{"model": "class-conditioned image diffusion model", "dataset": "telescope images of galaxies (Galaxy Zoo DECaLS)", "train_examples": 88335, "image_size": 64, "horizontal_flip": true, "conditioning": "class", "arch": "uvit", "objective": "v", "cond_dim": 128, "targets": ["edge-on disk"], "num_classes": 2, "cond_dropout": 0.2, "norm": "rmsnorm", "norm_position": "pre", "activation": "relu", "mlp_ratio": 2, "head_dim": 64, "fused_qkv": false, "qk_norm": false, "parallel_block": false, "inner_norm": false, "drop_path": 0.05, "patch_size": [8, 8], "layers": 8, "width": 256, "positions": "conv", "init": "trunc_normal_002", "residual_init": "none", "optimizer": "soap", "beta2": 0.95, "lr": 0.0016, "beta1": 0.95, "shampoo_beta": 0.95, "eps": 1e-08, "precondition_frequency": 20, "max_precond_dim": 512, "one_sided": false, "adamw_lr_other_params": 0.002, "ema_decay": 0.999, "steps": 14000, "batch_size": 64, "epochs": 10.1, "lr_schedule": "linear", "final_lr_fraction": 0.01, "warmup_steps": 700, "weight_decay": 0.1, "adamw_weight_decay_other_params": 0.05}
Rows from block 5 of a small class-conditioned image diffusion model, named by matrix and row number. Rows with one number belong to one neuron. Each number is 500 + 40 x the weight over its row's rms, rounded and kept within 0 to 999. All counts start at 0. Numbers have three digits each.
After each neuron's rows are labels from the 100 images, of 14976 (inputs lightly noised), where the neuron reaches its highest value: "strongest on" is what is common among them; "place" is the part of the image that holds the peak. Only what is clearly more common there than usual is listed. The data: telescope images of galaxies (Galaxy Zoo DECaLS). In brackets: how many of the 100.
# fc1: MLP up (model.blocks.5.mlp.fc1.weight, 512x256), inputs 52-103
# fc2: MLP down (model.blocks.5.mlp.fc2.weight, 256x512, transposed), outputs 52-103

fc1.391:517535536524456506449471457499588498413467496555456521439459463581475503483458481580492498518508458543473490547505463446503546491443504547411590494553517475
fc2.391:514477484486550506461478519441517570523595380425498497494499457554492538496519537462495543504478437445537464484503549530498480495463483452499555480485394495
strongest on: edge-on disk: yes (42); roundness: cigar-shaped (38)
place: middle right (48)

fc1.380:511467451537464554521470483491505527459507489518503553519451515457542542473457539471513504473458510463495479484515533481503459464492497480563546519436552479
fc2.380:493531548414541475481586492516478499512532493469525472507467567506515400540512558527505476471539486550503522470517410547498482527530494494497450455566452502
strongest on: shape: featured or disk (69); edge-on disk: no (53); spiral arms: yes (44)
place: centre (30)

fc1.480:516434522498488506524434498510514575522504500497452534484516450542546483514536507454483532516429601515482538565484491543552457470516453565565561605450483532
fc2.480:525496575506435490585547533599512574501474546497516523514524462552454519486461532474491526503475564475530503418543460507518400473533511496478609415492547489
strongest on: edge-on disk: yes (35); roundness: cigar-shaped (32)
place: centre (66)

fc1.277:489495525516490536491481517485554480505516514565463534519461463489461522480481505543520516474474472590463516548521524446476478490439518506483567499519478491
fc2.277:504482573456512490521427454416513486476539494505477468507510488470532547520490501515546426449478466485506464496497547473497499546489516560435434518460516544
strongest on: edge-on disk: yes (39); roundness: cigar-shaped (35)
place: middle right (52)

fc1.355:467485511425481500483509545466513516455509484455463481538506523502535451436459514501552383485475556529529495497549455503460514529511539425444429509528459540
fc2.355:508570518496534510490445454494468491570508461549506519485471512508476534585555495477467581522562480480510529477496539536528531515493457589541491468484557426
strongest on: edge-on disk: yes (27)
place: middle left (40)

fc1.235:517482448496506485425480500475515552495571504501464586442506480573556568481475499564505521477457527440488490533511543542467477463514459503497487504560517452
fc2.235:523473455511468440552535499476529445520451521511479492509492520575553515507525480553457557463550525487488492471520500489544541481509508548456570521556523459
strongest on: shape: featured or disk (66); edge-on disk: yes (28)
place: centre (58)

fc1.48:529440465536476430599455484443507534575511428536438464561507524449464492446492474434454496455531498456481541516467500556462460544533491454509496427529467523
fc2.48:454576604515556531445542509538488478470520580459560555492501517567464486531513516543577501526486463522513438506468457487484493500484511549506485552545523471
strongest on: shape: featured or disk (72); edge-on disk: no (55); spiral arms: yes (52)
place: centre (39); middle right (27)

fc1.345:531561534526484439555543554552482477477441471534461421476508488500529457479519482492452437580448429528513546487511489451475547509549523492502445479524473506
fc2.345:565495495515486443496527503459513487501488468568474513475613541511558436470477428570482455550461541438523464475511561541563483484520410570479469492499541526
strongest on: roundness: cigar-shaped (32)
place: centre (44); middle right (34)

fc1.56:543518509555528437569502485499504516551472513535563554456473515445438442513504554485510533518520512496516477479606601481444476493481523507492495471543528513
fc2.56:466513510469450554427482519517481449497577507508503459523523509495550587405514414515467489457479473493545478481433428548530490493512510505523413533435438477
strongest on: shape: featured or disk (73); edge-on disk: no (60); spiral arms: yes (45)
place: bottom centre (43); centre (28)

fc1.194:444477474493505471472465522435551487496524462514481384521480455504490434497526493537457450492498450558477496513528559489516505536489496465471487553568458505
fc2.194:524544556483513488464484426525459524526482503483534555497440521544437556547483544468628569469455572433521589455500479533428492513462493562545488489480487465
strongest on: roundness: cigar-shaped (25)
place: centre (90)

fc1.386:546479532458468402502527549487530506520455544470495510574510463486555515457562461555462571579462542402527480619512520516530426476514514482532421490493524400
fc2.386:477495422563593447536468458462533472477532506487463525500518531497452491464582508440516488475539478511518529506438464535475556524560462491506535518485569550
strongest on: shape: featured or disk (79); edge-on disk: no (74); spiral arms: yes (53)
place: centre (39)

fc1.287:476525477489496472492502411529451554526540495454544522582497497527607429536403477487461565508477519560503503475502479423539496486465436511447542517509480527
fc2.287:493591474476576511557428490489508524501477520598501521435488462545467509482546534485540542515561520556535601489508437473558502428546448469584478473477551519
strongest on: roundness: cigar-shaped (26)
place: centre (53)

fc1.193:485486518452529491465530515446483517552542437483539459468522486498568522512466548498548493429450540455502562455483470527454523473565473498475462562493546557
fc2.193:457529494465554531511506436482465548485530540481454588487507515520545511466476505500510423490475521517556478524502543494528489472448510436542527501530489503
strongest on: edge-on disk: yes (29)
place: centre (57)

fc1.58:428471462449553534491508551576493437446510447474432495469475457534460518537577403505500463469590495535439524503470544455459486499503522552471492515464534480
fc2.58:518521585548468481504512435480504451565490576541591535496446554480466545483519517509534582457421530485574527503582513522485407423500459436464542587507520512
strongest on: edge-on disk: yes (29)
place: middle left (26)

fc1.321:475492535482574443426536495519516512472491450484466464547462456510554510509479469544527455495491437487503504447542536439445581565481561518464483486529509547
fc2.321:525527571518456493586496518492485425527430512563418485521447482538518434486507571559450463583501548541504515495471466463589436436511404538544530456497484444
strongest on: roundness: cigar-shaped (43); edge-on disk: yes (41)
place: centre (84)

fc1.32:481522562491504527512508559531552437562565556567460469508581546498507586509511521429537474517441443486461509507481477491499475539467465443496486511502506577
fc2.32:556451399546451447502425406496526485455493463465512549570420453499522375467515447529570569484487553570523448474494480500491503447464492559560580445485466443
strongest on: roundness: cigar-shaped (38); edge-on disk: yes (28)
place: centre (94)

fc1.42:517492478500467431519523521456467476518460446568486511484484476531488485465573497465549516536508491512475482507442456541467557508449499547478504451578543494
fc2.42:486496490501510572470473438568495530481500535464490496474526475491523518535467535476466470535471511459592493479530496503523444491508512466498501508483471489
strongest on: shape: featured or disk (62); edge-on disk: no (51); spiral arms: yes (43)
place: bottom right (34)

fc1.295:478452463534572475475459501506539541548523491557480461480447461445413507525474417580485440501487434538457521492477569454495545526529484513510361434519539500
fc2.295:588579507495406462513543498504493485524525504482511528538519514569511509497518539500533553477517576479547508461513508571460482531516461502507547521487443495
strongest on: edge-on disk: yes (26)
place: centre (59)

fc1.282:469524517479491464510501479443530556445560533585531416492460470505474503460536520519470519545428424544548528499526542452535524513537501395542481486482514531
fc2.282:492485493467510485536512537433521527459494544532539479507562464557534494465461477477579559504551516577503487498509508483438511472483523544482498494515447480
strongest on: roundness: cigar-shaped (34)
place: centre (81)

fc1.222:503503491500499528487525472456564475503538492493522502496479488505557468536535528484545544462472529525478453506465462494512405528470443425435513525466485475
fc2.222:499444502426471538480523519527512493524565541552511494417548440507502477517509489533544495564511410535517593456500463610518454508551515505462549460526522498
strongest on: edge-on disk: no (51); spiral arms: yes (40)
place: centre (57)

fc1.313:513501587535472402517518487448447521547577519496470463488499473582559511488571530496557507448458489533543493483429493582551443515471482481510531563506469546
fc2.313:493480482514527525505473562547517469512418467484520553515474453391438519476479436502561430593524478504491524547598522403486536557549521490496508481441465504
strongest on: edge-on disk: yes (28)
place: middle right (72)

fc1.452:571486531494518498505456493553498627522458441528528534564505468449504510526530482495523505530417539406550477511491550515450409516547475513484537551492467502
fc2.452:603554510487465527534496465553549496455462545443524547461514468513550595569434411459561495545553488445480497527491493536514525501457478552524479546482415490
strongest on: edge-on disk: yes (35); roundness: cigar-shaped (31)
place: centre (82)

fc1.311:491483483481508521609528497504552465522455494513535513494471521430502452496538482467490552419554557491448522471405458578563451449509483461574497580509543488
fc2.311:491531503506517501455564509563480498502561449465515502480498499556445576522502538449572489518513505491525533525498525513478553491489487476534499434497462485
strongest on: shape: featured or disk (80); edge-on disk: no (75); spiral arms: yes (54)
place: top centre (80)

fc1.290:499486494515517465494494526470495439545467439499551589541486533516496472487539468538483503503424583505524539493495563540524505519553503443463520564462460485
fc2.290:481464455466529563497460458517489574444547552492520401477544481462547530514494485513528515456572451477518431530493460522485516475450462543538488477481491499
strongest on: edge-on disk: yes (26)
place: centre (30)

fc1.425:464506507399501471579417472477540484506489483575521539520462557492494508437479485508490452410445465545539476488516554518536492410466476470510485455516476570
fc2.425:514539488566514490486515492524508532534428588519508527549519448463499561497506533505501546538523531461518562450572488502492455522495531492511510489431435348
strongest on: shape: featured or disk (83); edge-on disk: no (79); spiral arms: yes (65)
place: middle right (47)

fc1.254:575518568525541429558493465583489481489549500537558539480514483503477589499469463397562517558440517506515503533460525579469476462546532541484516474485449490
fc2.254:503474505554469592474514528446522507528426505496476521515483512520540448494577566563427502469500501520445448517561463454556495532481460427496463515506567518
strongest on: roundness: cigar-shaped (29)
place: centre (45)

fc1.479:486497565484456540524389479487453497405504510512529539476509448464594458508481461484484476571480498501486571429524519445538469442560454511568511481481516489
fc2.479:535501468527593456519534498554512443565531564453514434586514523501422542501489517465521568514533510450470477519467466449494531567491540533414477524482501555
strongest on: edge-on disk: yes (48); roundness: cigar-shaped (33)
place: centre (70)

fc1.493:560545531556512479478474563559543539445517443538498418589492431495492447464448486471513520528534561464471511543471514492543443479440514496498432547539488549
fc2.493:535492529537479507509564449541451514506516555502461518436506513463515400542457530600521479501527447528490576502512507556522539462483520400526507528553463497
strongest on: roundness: cigar-shaped (42)
place: centre (97)