Rows from block 4 of a small class-conditioned image diffusion model, named by matrix and row number. Rows with one number belong to one neuron. Each number is 128 + 24 x the weight over its row's rms, rounded and kept within 0 to 255. All counts start at 0. Numbers have three digits each.
After each neuron's rows are labels from the 100 images, of 14976 (inputs lightly noised), where the neuron reaches its highest value: "responds to" is what is common among them; "patch colour" is the nearest of a few named colours to the mean colour under the peak. Only what is clearly more common there than usual is listed. The data: telescope images of galaxies (Galaxy Zoo DECaLS). In brackets: how many of the 100, against the usual share in percent.
# fc1: MLP up (model.blocks.4.mlp.fc1.weight, 512x256), inputs 0-127
# fc2: MLP down (model.blocks.4.mlp.fc2.weight, 256x512, transposed), outputs 0-127

fc1.451:101127140121087158097112154154139107117157094133134132136116131150144162130099130112114130139120109175157124091143087138106121134157111158167149136139079142162139147127138127137142130126138114119165110117105123138112110153122118120115144160134186106149134145130093083109153121124133137148116102165140121117123151137108119166170138077131080116146134176112112148141142099085140154094118
fc2.451:109135125152157092127112128122150100152130116105148169126141124081149136154136141150136131137149128158183157151120144154112086201140143114168121141133095153133144125198102164127136153129143123151106150099134127152178106104123136100098113083149125129140141143141120094092161130127131110112113155140141139167112126134152140154078159153099162144129158070096114106125093079119121121095121
responds to: edge-on disk: yes (26 vs 5.2)
patch colour: grey (77 vs 6.1)

fc1.509:167119108107149132132127171117148099092102088133117201099126107121125083140119125116133158114099106157147135168117141143111155118092167124115137126138129122166120145162136095106117086154101115132141108101165163141109128106133118142157158145148161125140150134118133066130136095125126159137107097134190158155135111167173110135122121120150086159150126116094144109149127142122144129115152
fc2.509:132150100114140117143112136110143133150164145140132141141139158144166135101123158129147121136127109147132118115100167123136103120074116140133151131090180134084168143126161129156124155109151111158099131124136153110124088185127109146104135102117127117109113103180104153124063125067119086142100179126111102164119147131149108121082155116080119091100144137098149097134110172134082101132162
responds to: spiral arms: yes (39 vs 18.8)
patch colour: brown (38 vs 12.5); grey (27 vs 6.1)

fc1.146:131107086117156121148119139186163088109120165115114143147132116094184115114143098103140122152189106127136135159130087098134169135168152094115134129133118078130110091111105134152116134142141132114142126122122103100146153122119083101145118092071137129100153099161123110137128127153139111134161151105179108095149143118164134161140120118101103110156131132120163156157143185115106157094101
fc2.146:095138154101133139115132167121103165117141108136136141126087145137127167149099137123100135158028159154159097125119097127108134097088135109168107158130143126143101146124140125111107146132103130109099139116117099125092122166137166166115098116176113102105120179119148133145137103109136142116118141122133104128102157098099120109115107113154142162106139144102113131127122056086134153130120
responds to: edge-on disk: yes (30 vs 5.2); roundness: cigar-shaped (29 vs 8.1)
patch colour: brown (41 vs 12.5)

fc1.204:131128078144114136101128115114140134127149139120150123131159162151121126117133153153148153142118153146125089139141119147127136148120107161135130144075113144119114131094141101146128102120109154127139133102117149137141112120132092097114117146097128147119078134115166158108142139179119130125134088108130152146109142134109146138101152106158172112139089089103101135118126120055116105123165
fc2.204:113154151133176161132077123102136118141098171142150126118143129108164147130150133157120127142130119151146086143132116165094115102125111110112108131151105127135134105090137140121156155161124150075110111088158146100117093106152138080184172127161094084151142107137130105118143148086142133159121135078115101164122120118139118139165101097145110156076132109149171091157111199099156120141108
responds to: spiral arms: yes (41 vs 18.8)
patch colour: brown (70 vs 12.5)

fc1.196:147120117145136071104083108116167107109144151132133121130125120112146111129159193155147089113137118094148132130116142156118132131141150151167156124111141145136113129116126114129109119140115116138152180128124155067108085139116113150090151151118133147131144137125170189146137135130105138164147133147149137191173130135134123105142136126121143114161150127125162164130160083106067130170119
fc2.196:126130143095136149154094111167138166121124169139161132126137132116172153149121115126159119137102101164134151105153108141110117167140147128145155127092136084161093137122118169158117130130099121156149123142093169134154184168173108103128153118100108149162133160148129123122105150145122133116122116083100150156109079142129146104162093124137115117086113162154157167158132104127127116109133
responds to: spiral arms: yes (41 vs 18.8)
patch colour: brown (88 vs 12.5)

fc1.182:146107122139136078147135090121136119150101130136159104120155149135100118132121131138172124133046095140176148121138112099145143122171138154103143171152108104156108153183122191121112101124113154177123150150112099113135107139131144113125120139184111138146104067129173065136143125124107135136134137135144137092107085106095142151128094099141105180136129132150154152145155138107123152125114
fc2.182:102127129114101115119121151082139118155137106107170107094112118115152144110126108073139151109160122211068132142088093175162145095134110123144084142114126118134135094124110107117137100165149146136147104082115138144141114121124152141159128159079112090100129138173127162189132171140167151146170099131080105162191110123153166129133160135131132118106132111141129160130154113153155150156109
responds to: spiral arms: yes (39 vs 18.8)
patch colour: brown (84 vs 12.5)

fc1.237:095106113148105093145113137132136127152114148125149134166154076150139140118105134163119167095140162138140149140103157119138141115093166090096115127112117087137092147182133120094129117125124132112145119135152120160136139144147162115148135119062094113144120116082111146151125139145129112108125136166112140150161122128096134112100161121139149133150103099156129139119168220097110136114163
fc2.237:108145116156110120121138111163156103107102109136112126083127171074104128130171173112125107121056169096145134117110135117121090132137121175131118122098128111098153095103114151151160191116138138148130110133088099108142089095167081103113146145078099133073101155142074139104152082149108130145127137093145122093145145151166108140124129110175137147107139133103156148141122073113114133100115
responds to: edge-on disk: yes (29 vs 5.2)
patch colour: grey (66 vs 6.1); brown (31 vs 12.5)

fc1.160:132154101137117114147115140138147115145122134100137123131142140150102090143106146096114142149082140147104144131154065149142135142124140139143085110133134093130136143085155135137165149078106123116078148156098136138092148151128128093153131156096178139095106096116134169155162127154164084118145138176136103141140152145113137171177100155149111133146148171141117117082129128148134149176125
fc2.160:086137127140103129131169112173119137107128098115142105159089169094102127098116111161121121110179154107131096165176113091105085093142149123111126116146156154115131156144132144136133124108108150075082120131136101123112077140148117170115081090175162147146125146146163116140112139109127107134090113110142105108093126098106101137127104129098125139119151144126134146153125165120130117107089
responds to: edge-on disk: yes (31 vs 5.2)
patch colour: brown (85 vs 12.5)

fc1.248:132133132091146130137142084115064139132110128120082101155164130111054166155121091101129126132153129118144140117115114093162134121127167124142128135107116125116147159094142093115113148133106111145171134122077090113151148133098094148160146108163107108111124136159145112120156122142116137135117148087142128165156130126158140121178100133130143112105115125148171143180095139126146158115127
fc2.248:137146140124108121114135150136144122136092093133165188120129093136154107117137149123112130171135084118130117092135151162149149120124143175145116143158108102133149155091091129141088131154152137166123106110142132137112130124167141127097107131113110149137129080192131136133122139112123098138199124156141140140144137095098151166097163096150109131124113178130111133096141131120119128106120
responds to: spiral arms: yes (39 vs 18.8)
patch colour: grey (60 vs 6.1); brown (40 vs 12.5)