config = dict(
    model='class-conditioned image diffusion model',
    dataset='telescope images of galaxies (Galaxy Zoo DECaLS)',
    train_examples=88335,
    image_size=64,
    horizontal_flip=True,
    conditioning='class',
    arch='uvit',
    objective='v',
    cond_dim=128,
    targets=['edge-on disk'],
    num_classes=2,
    cond_dropout=0.2,
    norm='rmsnorm',
    norm_position='pre',
    activation='relu',
    mlp_ratio=2,
    head_dim=64,
    fused_qkv=False,
    qk_norm=False,
    parallel_block=False,
    inner_norm=False,
    drop_path=0.05,
    patch_size=[8, 8],
    layers=8,
    width=256,
    positions='conv',
    init='trunc_normal_002',
    residual_init='none',
    optimizer='soap',
    beta2=0.95,
    lr=0.0016,
    beta1=0.95,
    shampoo_beta=0.95,
    eps=1e-08,
    precondition_frequency=20,
    max_precond_dim=512,
    one_sided=False,
    adamw_lr_other_params=0.002,
    ema_decay=0.999,
    steps=14000,
    batch_size=64,
    epochs=10.1,
    lr_schedule='linear',
    final_lr_fraction=0.01,
    warmup_steps=700,
    weight_decay=0.1,
    adamw_weight_decay_other_params=0.05,
)
Rows from block 4 of a small class-conditioned image diffusion model, named by matrix and row number. Rows with one number belong to one neuron. Each number is 500 + 50 x the weight over its row's rms, rounded and kept within 0 to 999. All counts start at 0. Numbers have three digits each.
After each neuron's rows are labels from the 100 images, of 14976 (inputs lightly noised), where the neuron reaches its highest value: "patch colour" is the nearest of a few named colours to the mean colour under the peak. Only what is clearly more common there than usual is listed. The data: telescope images of galaxies (Galaxy Zoo DECaLS). In brackets: how many of the 100.
# fc1: MLP up (model.blocks.4.mlp.fc1.weight, 512x256), inputs 0-127
# fc2: MLP down (model.blocks.4.mlp.fc2.weight, 256x512, transposed), outputs 0-127

fc1.42:526523502567485453536437445521462525518471452539541490497545420506518488465468554571480520544489450533462620577460555521526432499578479516423472460422520460561391480514496544549552482388547458511568427450470520571545379514383522446564487520544486516477622520454530525497393437467535514512482527463387529502527465516558489431509376431501556523422486481460473445501498476438565487448604
fc2.42:452526492520486565480589445580465548518481624485524575498461466512477505546449555508431520512588575536478388479504484466481555532409425552446450432502428487469544460478509457470493485489401538503428467496521497399443483520611552445571574545406457462501446500498487511527557523521474435522519384479519488530483480576382588526460505514480465556459609543567568513498512557497384525493406
patch colour: pink (73)

fc1.459:497643520502465496501505581502407517506435440566560485472418428581483533482581466557461562546512496490556423478488563505485395533603499485386463482549549515441511437425526548520541393439516550486470527551543571559519423482570393503460472520525484532504531561480553547411522519428526456512532519485478517488479590577533523502533428484451513499546465566421452506549528472500471455563502
fc2.459:445455524548594541465544570486537499407519575499432461547460443526498509581428521435513439520463483533442511413545465536482536392477563521497475516431497498510536545584412498535495510429513494556552453462490503392507542472575540455545577511573470498534534374544436416521505492510506517507562496516478538363480476487517447517507511438510456440459492493499429448505420592485543462458564
patch colour: grey (70)

fc1.191:578497351474469483545521493494474508484506482530479429478570465483511458484484504529514603566483467568509539509574419470534556393494543578383578584471412499466462434544518554489534523530482461547540449503506458575538474501393471492405543487407480460501549511522576529528583554525493546495474585476519487506499582545454541437559505441482539490458543629460397549524527434373504430566562
fc2.191:452501517557526554549474537499531482531565516420508520555451487536542509531517467428478515461454551537518490521461461565445505461541398419497407520502493520513601479440464479553479494479526447512457455444407507414520456496506446519472480564604505525379446515514508547508432486489496486567397541495526488568477508408433522537434461502545493520554429490500608562477505461542504495468478
patch colour: brown (34)

fc1.438:568552445469441446485518485489432520516540514548515550517514459472535514475457452391486504632497411516529455508515553467453514409395532462558608539526516559497390552549528354502559527552559493457450480498560558462425476591485487444541514495503611535542504584486479480492482556435493549523560543522607505480497563494522547439513550555460556483527448537602519511513519498563459479542497
fc2.438:445437584517495545548444541523528549578472586429491393509482490447492528489472421541513517488491473450487495530454498494538490564586425489483439418573532471506561533442499521523489493416481600528435450402424436609528573525521526472469557375458477481508509383464509578520567570498508518513464523460433505507463429586551464497512500479486480602504436443487477539544488519559510510377428
patch colour: brown (65)

fc1.241:432501470455500489526496467494487471436444459582506532570491431461458463518566502535495589512468496566529560591532513538481484438433435535508368507609471540522513457467482525451500502431475563505554493464518577472560496591528491491476411505472445421504565518478582569525451474450581491554521487501513498483504583473576481500576445536409521540482475503584478473462444571477519620606397
fc2.241:530466553435574514479555513514480458487516556505450510363509551492499563438464522555572480527433490456459396458562506524523502578521498494410506424479464475425535493546507524582477519610556549486490487540495425572407484398467506526512510536500447509500513425489423461490553513525427562421523492575486482437456531443500533459489424455591539474474485559469488391450507450500457501399481
patch colour: grey (53); brown (47)

fc1.207:570561519497534393549442589496497499547418448507481494539571554565539549512462542446523424530476460519490429478553445505551528391480514485539467457574452496479451495487422543537563490502499505451527583507428456415488556479518537429504470436492490441457516553546538564487541581527490487454594596559490620509476450531514555566597535520532551461516545566420532475413451486502493520504545
fc2.207:459429421499523573515505509533513536466489473532542463544528493526482489508440487581503534530500429432559503480478535529510530595598483518458483473487538443475514516650465541492453551453511486546469531498469473547441504500505489523374571396509519561478473537500597465480544445392434493413461518506491399418430632532541471486525472491525498513580523490515530468507504517513464516509526
patch colour: brown (82)

fc1.360:494488499418550564492499434529476460557518586430459525571501446445582546498456550575535473469532534466441446509522445557534503485453436539504526424548464491498478536415552563488492478465558574450526437493534590480501544481532486501459516426540528460380539592473452583474496613478600439518498498457508512501489511431518599505393566522556469417487485600517461493408505545544461436496500
fc2.360:552461536487535455485514518453496517555529478516507435474473504559426465495483470506425567442496449481516492402491490496514526494572520459491562543479465505510537572490439498413423618533403486566468577513473497482474460525525532516592497523544499533637554241565548500530517550540515503515470438524479417480495458531469564538435512441509515605431501513454508517534454413498499462533540
patch colour: grey (66); brown (34)

fc1.502:392437562461419543531479439499508511507563522516533507505591546480545481461504541562476401492489503476468550482447543533597590617484452491524470491560487517589496546543510564502516432535549524534532484418481487435450439514500561477504483501452445539551525463437530606506388460487495421512490492524449508471478540548544430623465438461484413456437469450555542484453472581546480477585400
fc2.502:478556436486478515458520526526477513486432431493531469495479509457524567511491510455485563546486484429507476497569468448385443480522528568527508478485557422451476491588513434569533586527423537409519509622424519598389631541512502643446449500494494513536433513529451550500499472553475522484376525479520482513448518516521443413507500554543525528562495429514449561469416494421500518449542
patch colour: grey (28)

fc1.340:485519472515540461530520524496506399480458558552516532407546525547536532417601571523423509394551531490513480528614523450559461518559537498499561537441551468535507524505492503465364587485509515504482472445510514547571553483470510465465552520477447617493454406440456462405551448462482467486632445605502496540427489384537460499410491448497541547435510416501534572547476447442502423512443
fc2.340:486408542436468498489523561479445582515526488507496476591427469480446531641571586512567667522470521521471499391468547489466525457444461467442457436608551479513485512504539529543475499488529495546634541551490465515481457447484481398576458405508482522514504537458632563536388501463440485559440470470510432518403466488451544589565590603503570499454514482523448499470493522481516434467660
patch colour: brown (91)

fc1.406:531514500452550386494512475482545442397449507477608479464513478559590543581444519574498519428471480452524529406547556536452448510509452507511510503435495524485505460443441500436476451484541536437445542510484738568485595543520527541474597472473413475404484353520503559464600530501509543542533525484569533458519536577552528584492540472444495462498512500413464441495428533546546478590501
fc2.406:398469470502513431530458586549512529504549557531462556616488548476421516478524593499436559608654567525523440511512544414461451447453479513489457479519543467565481491518545533535454531499466584482474462498532475457459538465368431462545558475527504574441553572447517554455466495446408596504474515551412430517436451424466486490529435487458445503517506508599538528459573444421551543412533
patch colour: grey (50); brown (50)

fc1.166:455489619366463538463502420444490420503492417516581423488510487448421489489479483462498472573421424526519559446475403459580483533473411445447510499524495426518479479482506462565556467424494514526512542464521522500371525557458463483547492555460489482501463501547593458501501549541484441491493450511579452400527484514515544404456490446418530471541556542576460463476516439494446419602565
fc2.166:518492557429489508366483561526524534511414538492585388533470515479457477432598470594452456410458448537623462528436489435413448467553586459491416478544582597588535482546558489463474498538461507402519522514496460447575497542502534536453533565419502561458600594474564595485508506475515440452545553514470569484413564394453486494536560474453492496515459488525519476443486492538612531459473
patch colour: grey (49); brown (36)

fc1.78:461487515486528549536469507404483500516494489525498525438524495373450585541546600582544437470450500511475437449466487553476465462479563506472485461397516547498515486583563457487473504602518483433488474491495455577528487479443492527462539503453457562525523468522492490426510571505544511544620532484508407436365534406522510501438489528481485554442529477511503478530428546466549475472481
fc2.78:475483520361492454456487471533455464501484547526473505550520502474486401552565513483532649480507387435460523454496486450485485587550487500491550536523462511511462428471479568487513476536561509546513470504546527482381471501453527505575486575526469461538502608540457452437520559593420601529380527547474540573576423543565554446455492474485457431537530449444547496474465547479446606497563
patch colour: grey (58); brown (42)

fc1.483:585476557511487475518458483433475510552529468475545403511560501429392507441605467436489593466512532477558427484537561463460457451455466526478508434484527502458518531546545437539467487432539514578512632478411573528547424535490411483614475586566565428597532485450506579548433497488517531595533506451513487446505483503439535494515453414512441498539499401467505496543394474404488434490461
fc2.483:352509451500487544580455565533488489357449450534499527504517484527535593505524511591556467576561494558458477478578546466423457468477454496406467488536479514486484531506586579466441443581441555475478514449449506548560595536531509430419634554516499485529491588445503439519505470418466454475567486499498530476546447440484560449438566490475487511584468526446522483494530510465382500551529
patch colour: grey (66); brown (32)

fc1.130:478583490392512559515534520497557449491539492466446602516517476512547446492502381527512444533458516546513556462510474413514504435520483537509492459546404546391458391447524534443550554499552425435461540414468445490581485449518504503482648378615453460515453560537493521473533469507561459593479503487596473434575450545499504464593566526538512565473489521513541446581564431493476546504508
fc2.130:492504552528493481481512568572398426490484575512593562514530473565527495516441488531583615448533464545518516482546515564508469451553578573451536509478541511548429553532551445589523529551465524460512550594531476518473526473564445526594479458449506538553383514532522535580471465447517474495370460462517538482426478491544544461449451518496485461528466510542395527469479574501428392491486
patch colour: brown (31)

fc1.482:592504606523529431531561498533533441562485501443468524472582502511403443450496515421570570521533519488563489430552501521514501531507529563491525515422451442490530447505500546531477520479461540512393549475509487431521529474441464594457552533534498537498624464659526447501523446475502514507580482565456556506440582506427502584566511458495543577485438476534444542437550550522495447467578
fc2.482:465539515474547568480512511407473491469456530573553496591508560444437535514527502525466426504313604506498529456449451514587498484499500486521463471522549559463559556635479497483602540484383590458481496541422511550477557491489488481583494452431475547515411475530449579529519578465497529495514564552585534434549510501490420399510520527526443536489489482465461451534480549484448587484593
patch colour: pink (59); grey (31)

fc1.143:524530509577447530512511581516512527488474443490367471567398544494542585495522566445536484552524536473496508494430526507546421525540471492464516559456494472495460575496500538504466483425552503403548504543489477462526534476428447525483507497593486501599488533509438460470504399513500487424598518540462458465571478548464519530503486501531498475411608614517526509514471543409480485496615
fc2.143:513491565494432378543446510459446493494528489547507522574423464460441428477480471421584459439466493513489558550490502437445556414534480551517591482475503437538413466408477500512480589489473469539531511441436472544466453505446551496414480470383542465567464462516584462498541574559494588527471488589538483490476450467481447346510522525472487504476494476494515490457518498536457419448491
patch colour: grey (53); brown (47)

fc1.331:523532578457468505486544551518518552541493520519526556474569534569486445545497458543503516520506479555520495466481461554471559476532561558518422441566486490510489473553485511521404607555446506478483588545509480529475497483518485406544491525636411481489491435471529519509518497514537511503572573553543552455422468498488617596562535539505592446539461530510526559530564495516605500535483
fc2.331:450465472474507546494552518524520483494453466528492525450479529478484538437533544511466500561398440417464414426534453421524491490556517544422507544474501427364457520498454461545598487477446487481548520507470462482441527535526547532526477501493545600486470569547556552513489550419542518508626403442555523495506455500508491478550497547417523533508488484503553521520521511419459470541525
patch colour: brown (86)

fc1.504:490475569426498553543500570479507508539542496531482410422447411556552545495541527518561447506426490448554438430440529463471503532523483521530557564512575480523414411482495465541454476553547500446438548574465402523510482374428468614550455553492545469506471511534474561470510590477548509535493507422518511454477484479528569535506444447550444469543471437525574468536453468403507521522417
fc2.504:507528447514479486536400444470498526504434539477432506549513547391395430494458425378490553505528530521477574473591460546548553491501531584522405398435426536526596536408444533471445445535441551503526454456471478470518523570531484425502431492511427531468498525492505504487598428542446393504513494518503637512527521550468441440496550588469631511481479555524438564436551561578488544408505
patch colour: grey (73)

fc1.90:522509510507515431466567529574470506432443452522511465492450492441552531477523551464507425502502489444452487505471517499487480523375459497488622459463482530506466455452435475450528417437499488521492558438442462520505441517412444460501501508493517456501546611476566547632471538513517584510551529518501522482575590458493494534521463431442587529572501516517466532526391489474549491501523
fc2.90:523525510461592490571419530498469443457501524441532520487530519563501489442484512519541532471604544543482441453483500541454457490552515455588536535428486571429562582508509594454408476514488440452514486463535548467541443467454569527524465492536527517497480659467477491512475546463478516430543466504396506525472556508557433483599487559441529393591518496576493476439608473504503445513551
patch colour: grey (68); brown (32)

fc1.295:445441441389464499464526516449590522508493519482442578497520492466423435508518466561416448478427407510455447498441460412452446515555541456395564622464462500470509517458581464464505482527466485515518527509462420533584465460437535505590483490559546514544431485497556481542478518518506497508463579529558459549495511449569449540543566533561514496480495559556464527484579556583532627524400
fc2.295:517462488488467412515485491531515559469518563493492545409506485500451557527527586515579551520682627584432516476540471518511477348438470458510445481482558494529482453525380469475409506510551548457522460447387524547473470507525495550405472522462444524498573465530512496576559497398465513476560517506486455622403467372490465459537488466429465465561474478480419512523466504434487422419504
patch colour: brown (84)